{"encoder_arch": "swin", "model": "contrastive audio-text model", "dataset": "synthesized solo parts of chorales (CocoChorales)", "train_examples": 39062, "n_mels": 64, "hop_length": 320, "input": "log_mel", "spec_augment": true, "win_length": 400, "tokenizer": "word", "vocab_size": 56, "loss": "sigmoid", "embed_dim": 256, "encoder_norm": "rmsnorm", "encoder_norm_position": "pre", "encoder_activation": "gelu", "encoder_mlp_ratio": 2, "encoder_head_dim": 32, "encoder_fused_qkv": true, "encoder_bias": "all", "encoder_qk_norm": false, "encoder_layer_scale_init": 0.1, "encoder_parallel_block": false, "encoder_inner_norm": true, "encoder_patch_size": [4, 4], "encoder_conv_stem": false, "encoder_depths": [2, 4, 2], "encoder_widths": [64, 128, 256], "text_encoder_causal": true, "text_encoder_width": 256, "text_encoder_layers": 12, "text_encoder_norm": "layernorm", "text_encoder_norm_position": "pre", "text_encoder_activation": "relu", "text_encoder_mlp_ratio": 6, "text_encoder_head_dim": 64, "text_encoder_fused_qkv": false, "text_encoder_bias": "all", "text_encoder_qk_norm": true, "text_encoder_parallel_block": false, "text_encoder_inner_norm": true, "text_encoder_kv_group_size": 2, "text_encoder_positions": "rope", "init": "xavier_uniform", "residual_init": "scaled_by_depth", "optimizer": "adamw", "lr": 0.00092, "beta1": 0.9, "beta2": 0.95, "eps": 1e-06, "grad_clip": 0.5, "steps": 10100, "batch_size": 512, "epochs": 132.4, "lr_schedule": "wsd_sqrt", "decay_fraction": 0.2, "final_lr_fraction": 0, "warmup_steps": 500, "weight_decay": 0.1}
Rows from block 2 of the text encoder of a small contrastive audio-text model, named by matrix and row number. Rows with one number belong to one neuron. Each number is 128 + 32 x the weight over its row's rms, rounded and kept within 0 to 255. All counts start at 0.
After each neuron's rows are labels from the 100 texts, of 14848, where the neuron reaches its highest value: "fires on" is the input token at the peak. Only what is clearly more common there than usual is listed. The data: synthesized solo parts of chorales (CocoChorales).
# fc1: MLP up (text_encoder.blocks.2.mlp.fc1.weight, 1536x256), inputs 104-155
# fc2: MLP down (text_encoder.blocks.2.mlp.fc2.weight, 256x1536, transposed), outputs 104-155

fc1.187 [137  78 106 162 159 131 112 123  98  74  72 132 167 111 160 132  94 152 137 103 111 148 146 101 161 121  97 135  92 172  96  97 106 103 133 134 140 121 186 116 134 110 133 153  76 155 102 194 112 128 147 174]
fc2.187 [124  53  80  98 179 153 155 134  80 119 126 161 118 160 148 126 160 135  95 124 145 154 131 134 162 165 187 122 115 189  97 127 148 115 125 118 132 154 123 130 107  94 158 127  45  55 123 167 121  76 195 111]
fires on: "c5"; "d3"

fc1.665 [131 188 162 151  89 148 154 125 142  86 202 111  92 104 133 122 108 156 163 136 180  76 157 155 108  95 156 133 110 162 143 167 165 120 143 198 160 101 109 148  77 152 127  78 184 174 135 124  79 147  68 134]
fc2.665 [119 187 125 135 110 151 164 119 139  89 168 128 116 117 143 132  56 156 134 108 167  94 143 156 104 125 135 151 138 150 166 170 158 125 118 130 166  99 119 144 107 179 142 102 148 117 107 155  88 154  60 140]
fires on: "saxophone"

fc1.400 [127 120 145 160 163 119 105 111  97 129 179 149 194  70 169  66 138 174 143 189 182  63 144 145  80  89 115  71 118 163 155 198 125 155 159 118 126 114  93 148 110 132 140 143 124 126 156 131 140 159 150  83]
fc2.400 [162 128 115 223 163 134 120 150 123 113 211 147 183  88 151 133 107 117 163  98 200 113 174 118 168  85 100 111 152 135 151 172 118 183 128 145 103 126 120 155 199 143 125 137 141  97 116 100 106 117 204  82]
fires on: ":"

fc1.317 [129 172 176 114 179 149 100 105 110 131 123 123  91 157  98  86 109 140 179 117 159 118 109 140 107  97  81  87 128 115 126 183 189 153  43 177 146 105 123 101  86 113 109 116 157 181 147 163 154 161 114 111]
fc2.317 [128 161 151 105 131 107 133 208 146 109  98 120 139 174 104 120 122 112 174 168 152 141  89 154 126  86 124 120 135 124 107 150 156 122  41  95 130 107 101 112 153 138  85 119 129  77 110 154 117 119 141 153]
fires on: "4"

fc1.418 [162  96 137  89 163 139  89 151  67 129  73 123 147 129 120 116 115 162 136  61 140 188 153 179 116 163 144 123 123 172 136  96 101 159 186 148 117 171 137 125 129 117 175 127 107 163 166 167 164 154 114 164]
fc2.418 [146  67 158  81 113 110 110 134 106 156 151  65  62 141  85 148 148 136 113 102 123 131 129 214 124 110 111 121 106 115 100 110  62 139 128  91 168 177 111 137  94 149 134 101 110 156 160 130 197 157 133  88]
fires on: "a3"; "c3"; "a4"

fc1.650 [120 139 163 150 153 172 119 141  84 124 105 106 137  97 146  82 152 115 163 155 136 130 125  64  88 103 112 151 146 174  99 114 155  90 127 167 149  89 192 162 154 139 110 170  89 113 111 217 103  66 187 176]
fc2.650 [100 164 114 148 150 152 137 150 114 169  90 110 120 103 122 125  97  98 161 140 121 147 133  82 131 105 150 123 118 144  97  94 197 120 151 223 151 135 133 150 131 126 130 184 104 122 103 178  86  73 174 143]
fires on: "5"

fc1.138 [135 164 144 194 137 191 171 113 132  75 158 133  92  73 116  97 131  90 126 127 117 108 161  99  92 118 132 108 128 155 121 131 117 112 113 157  89  83 176 172 133 162 148 151 145 112  81 136  55 166 141 130]
fc2.138 [142  99 146 201 161  83 117 168 120 149 146 135  96 113  97 107 137  86 164 156 136 163 154 128 130 108 108 146 135 136 116  85 133 122 130 139 120 109 147 170 163 154 117 181 170 116 105 119  89  91 201 116]
fires on: "4"

fc1.478 [125 202 145 135 117 172 162 113  84  24 143 150 100 137 162  84 138 153 137  94 158 115 154 105 162 175 155 118 150 159 175 162 117  88 117 158 111 135 126 153  46 143 101  71 152 126 120 149 105 145 205 124]
fc2.478 [137 145 148 153 112 165 118 134  61  91 101 139 118 165 127  71 165 103 114 125 158 125 141  83 143 149 132 131 124 161 168 157 100  75  81 147 105 128 174 158  71 111 125 150 143 165  97 102 115 181 147 152]
fires on: "3"; "c"; "d3"; "c5"

fc1.593 [122 133 153 145  98 134 122 185  60 102 116  99 121 140 113 114 188 169 170 143 188 167 118 133 112 130 158 167 144 148 114 155 108 156  80 158 191  97  80 170  84 115 139  89 171 156  69 113  84 166 149 149]
fc2.593 [101 102 141  86  84 155 123 162  83 126 106 127 135 128 157 114 146 162 159 122 165 146 134 113 103 119 157 187 107 111 156 136 125  82  83 101 183 116 110 115 144 137 144  75 170 154 128  86  65  98 114 167]
fires on: "<end>"

fc1.131 [ 96 176 125  87 129 141 152 154 124 131  98 110 118 137 139 121  95 158 120  55 129 117 116 102 136  31  88 181 140 167 148 200 126 110  73 130 110 121 145 118  65 198 159 129 139 156 171 149  69 103  63 134]
fc2.131 [ 82 135  97 170 136 165 148 198 148  77 167 145 167  84  88 167  91 102 109 139 158 107 148 118 116  52  62 109 137 135 130 204 178 180 108 141 137  94 160 137 154 162 152 164 168 106 123 160  64 146 135 113]
fires on: "#"

fc1.654 [ 84 157 139 173 126 178  83 181  47 110 120 163 143 107 113  78 124  78 153  91  84 127 144 114 117  94 136 150 101 149 138 111 159 126 116 144 111 119 191 192 142 157 128 178 147  73 115 191  99 158  74 119]
fc2.654 [ 64  91 140 132 113 156 131 187 137 115 144 160 120 136  78  73 151  81 164 109 130 121 123  87 140 146 155 121  92 146 141  60 143 148 138 147 141 165 187 227 125 115 115 130  78  95 105 170  92  98 114 107]
fires on: "4"

fc1.128 [ 98 157 167 139  76 135  93 181  96 115 108 129 131 117 119  63  79  99 178  93 105  64 154  83 123  78 120  98  85 109 159 106 120 150  99 128  94 124 156 172 155 166 119 116 141 104 106 192 128 102  40 119]
fc2.128 [108 161 167 136  72 126 111 172 170 148 114 137 122 117 137  84 137  48 165 133  98  79  52  90 117 154 151 120  80 147 181 102 165 149 148 160 103 182 187 172 130 143 104 119 137  76 129 122  98 121  31  93]
fires on: "a3"; "<end>"

fc1.28 [101 168 161 107 148 184 109 199 108  69 128 126 126  93 160 108 114 189  65  58 105 128 140 134 127  55 131 176 137 172 116 201 128  95 138 106 140 128  99 137 101 178 163 106 191  85 164 136  51  92 119 146]
fc2.28 [ 74 122 105 158 133 176 137 203 155  69 154 151 152  91  87 167  90 112 108 101 169 117 151 110 101  51  49 122 129 151 138 194 172 166 105 113 131 106 150 166 165 135 169 156 169  82 144 165  62 117 123 120]
fires on: "#"; "bassoon"

fc1.129 [174 131 137 162 150 143 188 140 109  66  94 137 148 147 132  88 149 128 153 114 108 164 160 140  72 113  91 157 151 175 147 122 102 134 156 152 121  99 174  91 102 124 165 121 129 115 157 170 127 125 178 178]
fc2.129 [165 130 123 110 185 129 156 132 151 147  48 183 130 154 143 150 108 136 107 147 115 162 133 172 178 128 153 110 115 159 125 104  99 126 117  96 112 132  95  82 121 140  83 195 100 133 146 126 140 113 215 143]
fires on: "c5"; "d3"

fc1.733 [132 105 136 103 157 148 132 123  89 114 153 173 135 109 134 117 130 147 171  97  72 139 214 114 127 106 113 167 136 112 179 130 118 147 136 124 128 118 134 133 102 140 193 132 172  90 155 144 144 143 128 121]
fc2.733 [106 107 126 123 116 140 141 184 130 124  85 217 100  72 117 149 136 141 130 117 186 128 233 144 150 150 100 171  74 108 161  93 182 151 101 130 125 166 108 165 114 116 180 157 155 126 143  28 143  99 138 137]
fires on: "c5"

fc1.422 [ 82 136 139 169 200 126 210 106 176  88 118 145 162 143 164  85 126 139 154 146 127 133 120 160  96  97 115 121 110 139 125 134 115 141  89 166 133  95  88 136  95 124 106 142 120 133  61 172 135 102 149 143]
fc2.422 [137 115 113 134 172  90 172 100 179 152 124 137 109 158 110 124  79 113 156 131 109 168  89 207 121 144 147  94 114 149  79 120  99 140 121 139 158 132  81  49 135 150  59 104  83  99 101 173 132 109 170 111]
fires on: ":"

fc1.202 [153 103  72 126 148 176 145 153 130  33 138 213 133  82 116 142 155 108 132 112 169 155 120 116 123  67  98  62 115 133 120 142  79 137 117 195 127 151 137 132  74 101 166  90 191 148  63 109  80 153 169 104]
fc2.202 [103 147 181  90 135 174 216 166 145  56 164 140 183  95 158 151 159  91 135  98 146  79 187 106 156 125 101 115 195  97 130 158  80 146 140 154 170 106 169 126  86 137 120 172 119 120 140 202 110  98 182  98]
fires on: "c5"

fc1.233 [ 94 126  95 110 102 138 160  86 130  38 135 142 149  66  97 167 163 150 107 109 142 109 150 112 145 115  96 125 150 130  82 118  86 135 112 203 160 135 139 106  51 113 190 125 168 214  56 127  83 142 167  67]
fc2.233 [112 141 137  79 157 145 137 124 121  87 161 110 160  85 159 177 161 123 135  92 158 101 232 111 125 143  92 118 181  70 105 122  81 111 160 106 149 107 151 133 128 132 159 150 135 165 100 154 124 166 179 101]
fires on: "saxophone"; "f5"; "g4"

fc1.147 [149 100 102 197 168 131 165 150  68  71 108 197 110 154 156  56 120 123 130 137 138 130 109 132 145  96 150 159 143 146 121 143 128  98  36 130  98 141 127 140 115  89 115  98 105 137 129 128 116 132 106 130]
fc2.147 [113 129  82 168 154 136 202 186 113  94 136 212 159 104 173 120 156  84 167 151 151 156 172 143 180 131 170 137 124 137 146 159 177 158  62 141 132  98 122 136 130 138 135 184 115 105  99  87 104 113 138 141]
fires on: "c5"

fc1.325 [134 142  96 149 119 211 186 111 110 119 121 121 174 147 175 102 122  84  67 174  93 113  88  81 108 144 173  82 168 146 148 118 138 133 119 112 142  62 101 150 129 111 175 171  79 154  83 165 133 149  81 128]
fc2.325 [131 113 154 154 106 192 170  77 132 150 137 114 101 137 111 121 110  86  91 148  96 112 128  80  81 164 163  99 173  95 147 124 114 101 205  70 117 106 158  58 143 145 150 143  99 165  99 163 101 115 105 142]
fires on: "#"

fc1.515 [106 146 131 180 186 173 118 186  85 108 117 157 117 123 135  34 125  66 162 146 137  96 180 101 137 127 121 111 130 132 121 127 140 101  82 166 140 114 133 159 119 113 120 153  98 120 105 220  95 158 143 126]
fc2.515 [103 130 157 155 190 142 156 189 146  99 143 193 132 128 109  88 112  70 179 115 112 117 147 104 113 156 122  99 116 157 133  98 179 156  99 155 122 132 156 169 130 115  73 173  70  70 144 171 110  97 164 103]
fires on: "c5"

fc1.251 [139 148  88 162 112 116 101 172 151  86 176 147 122  90 181 143 143 167 142  88  92 147  98  97 160  51 158 140 192 150 123 190 120 139 141 152 176  84 156 179 137 156 143 113 150 123 185 148  74 121 173 137]
fc2.251 [105 131 103 120 103 140 137 175 160  77 143 142 143  95 161 196 140 120 103  91 162 145 145 103 184  67 126 142 171 120 106 194 152 134  93 138 199 135 154 107 157 126 155 132 169 134 146 171  77  79 187 150]
fires on: "f"

fc1.590 [161 135 152 168 129 102 159 159  74 119  93 134 171  33 149  65 114 141 123 171 100 118 106 115 116  65  93  99 109 108 108 149 101  63 114 126 108  93 114 177 126 154 100 164 140 153  91 138 115 164 118 152]
fc2.590 [135 156 143 177 120 116 159 177  91  83 110 160 183  97 105  89 150 108 135 195 141 128 133 147 107  87  67  97 145 149 109 168  98 112 124 180 114  57 167 150 156 122 140 173 145 123  82 148 119 124 153 105]
fires on: "4"

fc1.146 [105 117 102  89 147 179 200 129 103  74 102  99 197 121 137 141  91 101 121 132 138 111 145 100 101  99 121 120 147 127  75 135  89 112 140 135 118 124 115  93 125 101 176 139 166 224  93 145 126 112 115 101]
fc2.146 [ 86 128 130  83 154 216 150  69  88 149  79 106 151 103 130 142 113 101 112 128 112 132 179  91  69 137 139 119 181 106  75  91  84 134 177  83 128  92 116  72 129 139 183 154 148 229  82 152 143 103 112 135]
fires on: "#"; "g"

fc1.349 [109 144 104 109 159 121 175  87 117  81 126  63 108 130 145 141 108 165 106  90 124 119 154 106 168 188 150 124 122 100 131 123 148 147 145 117 140 152  98 137 154  81 184 188 105 195 147 136 138 165 107 108]
fc2.349 [110 108  77 101 122 121 104  89  84  81 168 102 102 130  77 167 131 144  75  94 124 138 184 107 125 153 114  73 145  72 128 128 137 120 128  88 112 118 102 137 112 138 199 170  90 178 149 142 143 169  99 118]
fires on: "5"; "e4"; "b2"

fc1.544 [ 85 155 155 161 110 148 137 183 106  70 127 127  97  65 103  80 103 110 142 154 143  98 144 117  64  73  94  97 159  88 116 190 166 125 134 139 109  96 142 143 110 117 145 159 139  97 131 148  74 145 116 142]
fc2.544 [104 169 138 145 103 134 135 157 131  85 103 156 152 119  95 106 117  76 130 202 135 120 110 148  99 117  91  38  99 144 144 144 145 142 122 148  84  88 141 134 135 131  96 159 115 100 139 120  97 107 131 112]
fires on: "#"

fc1.677 [123 191 133  84 172 111 144 103 147 123 149 127 151 121  67 102 131 129 120 146 130  91 176 111  87 114 121 151 171 126 110 126  98 101 153 141 123  83 150  83  65 180 170 108 117 117 143 152 138 143 120 132]
fc2.677 [129 161 169  50 145 142 129 132 137 124  38 127 153 154  91  88 151 148  92 168 132  95 133 145 127 151 159 169 145 138  93  71 107  92 139  74 162  84 164  97  98 111 122 173  64 134 137 120 180  82 147 150]
fires on: "5"; "f4"

fc1.228 [117 139 111  78 112 114 183 100 130 121 184 105 111 111 169 144 200 117 107 171 160 156 103 119 145 161 149 146 181 142 119 103 132 162 121 176 169  55  81  95 100 134 200  63 123 105  88 111 101 109 175  70]
fc2.228 [ 92 121 114  74  91 123 143  79 103 165 159 128  54 111 133 144 184 133 127 181 115 167  79 124 110 184 158 156 164 126 111  72 138 134 126 131 143  73 105 140  96  89 178  62 106 161  80 111 118 127 121 116]
fires on: "5"; "d4"

fc1.751 [154 130 153 148 153 129 149 152 111  98 119 165 140  85 147  60 135 158 151 134 128 121 167 120  96  97  61 111 110 140 168 190 119 130 117 148 103 111 105 179  97 183  93 108 120 109 117 177 124 150 106  88]
fc2.751 [112 136 116 157 130  99 153 188 105  99 136 201 181 116  99  94 112  76 165 159 151  97 153 143 104  97  52  61 137 150 133 176 136 137 102 141  82  95 163 141 147 123  90 161  99 109 124 169 127 132 153 123]
fires on: "4"

fc1.210 [ 81 121 138  90 142 131 135 138  58  62 156 103 140 131 111  83 156 135 195 114 154 174 141 140 112 150 141 126 145 185 127 137 126 170 117 148 112  64 121 120  77 135 184  58 162 154  98 137  97 128 119 160]
fc2.210 [ 97 130 159  84 135 173 115 152 132 104 120  85 132 142  91  91 135 141 114 104 194 115 134 133 105  87 101 144 108 169 130 118  88 162 124  93  80  98 105 171 125 137 131  57 184 168 119  57 106 147 112 112]
fires on: "3"; "a2"

fc1.382 [133 135  85 162 174 172 131 142 153 128 125 158 139 148 171 143 142 144 113  99 149 144  83 134 147 103 167  97  95 200 162 121 168 121 116 100 136 119 109 182 143 104 149 192  57  53 170 156  59 110 146  70]
fc2.382 [133 120  79 131 166 144 130 120 148 146 110 193  97 170 115 133 118 131 100 115 132 118  80 125 107 149 133 122  95 195 170 121 171 159 135  90 102 170 140  71 139 145 132 118  64  55 215 126  82  92 129 107]
fires on: ":"

fc1.500 [156 136  81 177 190 130 169 137 116  81 121 189 113 167 140 116 170 120 164 134 119 152 145 166 132 151 131  97 165 131 137 132 103 121  93 118 128 128 103 128  93 158 115 120  72  63  98 151 150 150 170 126]
fc2.500 [180 174 115 158 154  79 124 155 116 100 125 159  81 210  97  89 108 159 161 111  89 149 110 174 130 174  80  84 139 154 107 148 112 135 134 102  98 140 137 112 105 124  76 137  75  92 108 224 166 200 147 169]
fires on: "#"

fc1.607 [ 68 108 116 158 168 135 147 171  49  72 158 162 125 126  78 149 122 152 181 141 167  94 116 170 143  59 137 142 157 193 103 140 150 171 123 174 118 122 158 128  98 107 155 140 166 129  33 155 126 178 134 149]
fc2.607 [ 22 124  95 107 122 179 133 156 105  69 136 121 136  92 147 140  96  88 134 151 201 113 152 134 141 104  92 146 110 159 117 114 148  94 145 101 125 146 146 142 154  78 181  83 152  56 103 114 110  89  71 124]
fires on: ":"

fc1.767 [135 125 124 170 172 172 137 163  62 132 149 180 174 100 133 148  79  85 115 148 116 166 120 136 142  73 132 115  82 169  87 194 140 112 135 126 145 122 134 127 114  79 189 138 205 123  34 168 107 158 142 132]
fc2.767 [ 79  97 116 190 148 177 192 190 116  79 126 153 199  83 127 131  97  72 146 136 160 134 169 138 130  81  85 137 127 164 102 159 164 141 123 185 131  93 162 156 154 140 165 163 193 120  63 149  84 106 157 133]
fires on: "c5"

fc1.296 [ 99 146 175 129 108 183 103 165  80 114 191 108 146 108 128  64 128 100 155  56  77 119 161  80 122 143 135  94 103 136 150 116 111 130 156 150  91 159 162 188 122 188 165 140 145  85 124 198 131 134  99  88]
fc2.296 [106  84 139 142 125 137 114 194 147 118 162 165 141 135  91  86 120  92 156 104 109 118 122  80 101 149 140 120  91 127 181  89 159 159 145 159  94 175 173 199 162 120 119 125 116  85 131 126 132 161  84 101]
fires on: "4"; "<end>"; "g5"

fc1.472 [172  61 168  86 109 143 100 169  90 148  83  91 111 126 109 156 121 155 149 113 115 187 143 175 107 120 124 154  73 128 146 166 134 111 168 161 131 166 138 148 145 132 149 120 140 158 166 141 176 113 117 170]
fc2.472 [165  81 174  97 117  80  92 141 102 184 114  89  74 138  79 148 162 130 156 141 119 149 129 223 107 100 111 144 110 113  95 121  89  94 124 131 156 153 117 111 118 103 116 102 106 176 147 123 213 144 163 134]
fires on: "<end>"; "4"

fc1.344 [106 162 111 138 145 111 126  97  78  75 133 143 132 141  80 144  96 138 127 155 122 147 126 151 106 149  89 159 179 170 150  97 150  74  93 137 124  91 183 131 121  83 183 117 145 144  84 193 124 168  93 174]
fc2.344 [106  69 100  90  79 120 134 101 130 120 114 127 154 145  94 150 141 120 141 152 122 152 116 133 123 137 159 159 149 138 126  45 157  44 139 148 159 116 159 109 123  60 137  76 152 148 106 139 116 122  81 169]
fires on: "3"; "a"

fc1.647 [108 129 112 113 114 119 149 154  71 123 166 130 115  89  95 160 118 109 186  99  97  89 131 122 113  95  78 170 180 122 169  95 142  70 157 127 111 148 162 130 163 116 216 111 182 145 116 150 160 182 106 143]
fc2.647 [107  57 109 102  63 139 125 161 109 151 121 146 138 109 119 133 153  92 176 115  84 133 113  97 148 118 141 164 148 107 137  65 131  78 196 155 130 175 192 161 143  98 158  79 186 177 106 124 121 100  90 148]
fires on: "3"; "4"

fc1.142 [160 157 147 116 158 149 191 116  79  75 186  95 100 116 175  98 151 171 164 156 114  92 100 136 153  96 148 157 159 119 134 169 165 123 124 150  84 144 101 147  69 129 155 112 131 119 128 163 176 169 113 111]
fc2.142 [109 154 131 127 153 131 165 143 144  74 195 158  87  83 110 126 134 134 124 132 188  83 162 152 156 115  68 146 151 139 122 190 157 182  97 104 145 111 146 192  94  93 144 120  99  95 165 131 151 128 133  56]
fires on: ":"; "#"

fc1.88 [116 148 174 149 158 124 136 134 119  93 144 132 112  97 138  48 149 123 188 150 117 152 149  88  91 138 141 137 140 157 110 136 155 105 106 217 101  92 145 138  82 153  60  50 133  90  95 173 106 152 151 155]
fc2.88 [118 100 130 177 164 136 137 171 120 104 162 135 141 144 159  86 154  60 128 136 148 127  93 120 122 103 146 116 119 172 103 146 152  99 104 165 102  81 125 170 141  83 102  91 149  54  91 145 104 127 181 108]
fires on: "4"

fc1.629 [138 133 140 160  87 132 145 118 114  98 142 116 153 121 193 122 156 136 114 112 148 121 112 139 128  64 120  79 143 164  83 147  93 180 142 200 122  67 138 140  76 167 106 125 175 158 126 146 115 133  87 111]
fc2.629 [112 103 122 187 137 138 146 150 143 102 189 111 182  80 104 134  76 109 127 151 179 133 171 120 135  58 101 110 177 156 107 134 142 126 144 147 158  74 145 163 182 154 128 177 138  81  97 181 101  93 141 102]
fires on: "f"

fc1.369 [117 147 128 116 151 121 110 130 118 137 138 167 139 142  83 110 141 132 149 107 117 164 130 145 107 123 123 155 154 168 133 104 177 132  90 188 115  95 146  81 117 129 178 108 126  84 131 178 121  96  82 175]
fc2.369 [131 105 135  96 145 133 103 168 138 137 105 112 142 161  93 122 155 145 112 137 156 146 121 176 103 118 152 170 144 163 103 113 171  94 110 104 142  88 131 110 133  43 133  86 161 117 124 115 115 130 121 167]
fires on: "3"; "<end>"; "c5"

fc1.416 [110 169 133 144  99 137  92 110 113 129 136 102  83  74 159  99 148 136  94 149 115 124  89  51  55 128 103 138 130 154 149 146 157 149  49 188 110  76 110 131 141 123 158 130 139 140 114 126  75 127 135 152]
fc2.416 [141 136 115 132  98 103  99 118 142 152 109 135  84 121 149 101 136 126 119  97  65 146  44  68 114 151 119 130  98 144 142  93 138 116 125 151 110 120 112 164 107 133 138 156 173 126  99  97  68 111 112 115]
fires on: "5"

fc1.601 [141 163 151 100 147 126 164 127 124 132 154 132 133  99 103  93 157 178 159 159 135 175 139 147  82 153 152 168 199 189 109  76  62 147 157 162 165  53 113  89  69 131 130  74 169 143  81 111  93 123 117 135]
fc2.601 [124 141 142  89 100 149  98 100 130 153 114 146 125 122 121  96 135 182 150 135 141 158 122 120  88 158 149 170 143 152 138  69  85 129 168 132 163  87  97 143  82 143 128  50 163 178  88  80  81 120  90 165]
fires on: "<end>"

fc1.99 [ 92 158 138 121  91 108 126 186  89 109 163 140 140 132 113 148 144 127 191  62 136 128 108 122 141 118  82 149  89 146 111 127  87 148 158 147 167 149 188 147  84 201 185 119 184  96 110 197 123 135 106 147]
fc2.99 [108 109 121 132 129 107  97 224 162 156 138 152 143  75  85 171 144 114 139 135 120 128 166 116 136 100  57 122 121 123 131 121 162 174 185 116  92 192 186 174 159 134 160 124 166 129 145 134 124 166  53 113]
fires on: "a3"; "<end>"

fc1.705 [129 133 113 123 134 106 163 199 101  85 142 108 179 166 150 132 186 187 158 109 164 173 114 162 113 104 164 136 175 110  74 156 106 210  96 197 173  76  96 120 135 104 155  80 135 129 100 178  88 115 126 122]
fc2.705 [ 78  71 138 113 113 168  88 202 118 153 128 104 135  99 127 161 132  91 177 119 136 163 148 101 140  64  97 143 137  99  74 129 152 159 106 125 173 120 106 140 180 122 110  79 198 177 121 131  76  91 170 170]
fires on: "5"

fc1.688 [123 161 115 164 114 106 141 163 127  66 152 160 115  99 180 148 165 178 130 103 124 145 132 143 133 102 118 165 170 130 113 164 112 120 116 145 148  81 150 187 116 146 149 118 138  83 160 146 103  92 183 122]
fc2.688 [ 72 123 106 113  89 166 138 141 146  87 157 118 129  71 110 171 110  98  95 100 128 117 142  87 173  90 105 147 150 138 111 150 138 163  94 139 175 119 162 132 130 125 193 144 152 106 147 187  97  75 137 134]
fires on: "5"; "#"

fc1.188 [118 112 163 105 102 113 109 153 118  82 168  95  91 132 109 130 184 199 132 124 196 117 142 130 104  97 158 176 155 161 132 169 148 157 130 180 174  75  92 159  75 188 161  75 206 178 115 101 105 179  97 150]
fc2.188 [109 138 139  91 111 151 149 142 141 108 152 118 116 135 159 144  90 149 137 106 171 106 120 124 101 101 144 177 109 137 178 174 169 126  92 111 149  99  88 122 107 173 125  64 196 146 127  99  58 145  85 156]
fires on: "saxophone"

fc1.521 [159 136 143 196 143 185 164  69 136 151 154  91  85 200 186  78 144 114 150 119 104 136  67 128 137 167 175 117  89 164 176 179 182 138 133 142  96 141 139 113  86 104  95 115 114 151 141 183 118 157 159 119]
fc2.521 [158 130 128 187 154 125 168 107 152 164 161  95  70 204 129 149 149 154 109 146  96 138  23 175 155 112 134 131  94 145 140 196 194 118  98 150  87 126 136 111 131 125  71 122 110 137 141 164 133 160 151 119]
fires on: "<end>"

fc1.720 [103  80 132 106 115 135 132 178 120  61 203 112 157 106 149 137 156 171 128 108 188 159 163 111 118  81 101 159 113 123  75 166 137 202 146 204 144  95  83 115 156 168 197  95 193 111 109 127 110 167 117 144]
fc2.720 [ 68  87 114  97 112 150 135 159 155  68 161 110 124 155 124 162 137 100 123 103 151 161 105 127 159  89 109 110 118 134  93 153 167 180 103 119 127  93  90 166 150 156 121  65 161 155 107 108  88  87 178 131]
fires on: "saxophone"; "#"

fc1.719 [133 137  91 152 142 145 136 119 121  92 114 164 126 124 155 122 134 120 124  72  99 163 101  87 176 128 117 118 154 188 120 127  36 144 170 142 132 117 155 169  60 202 124 139 148 169  93 141  44 121 171 127]
fc2.719 [105 123 132 171 134 142 134 157 168 123 136 124 130 126 100 125 118 123  85 149 144 135 131 102 119  87  62 110  99 129 153 150 181 192 128 146  82 161 130 184 122 160 155 182 187 150 137  82  62 134  96 104]
fires on: "3"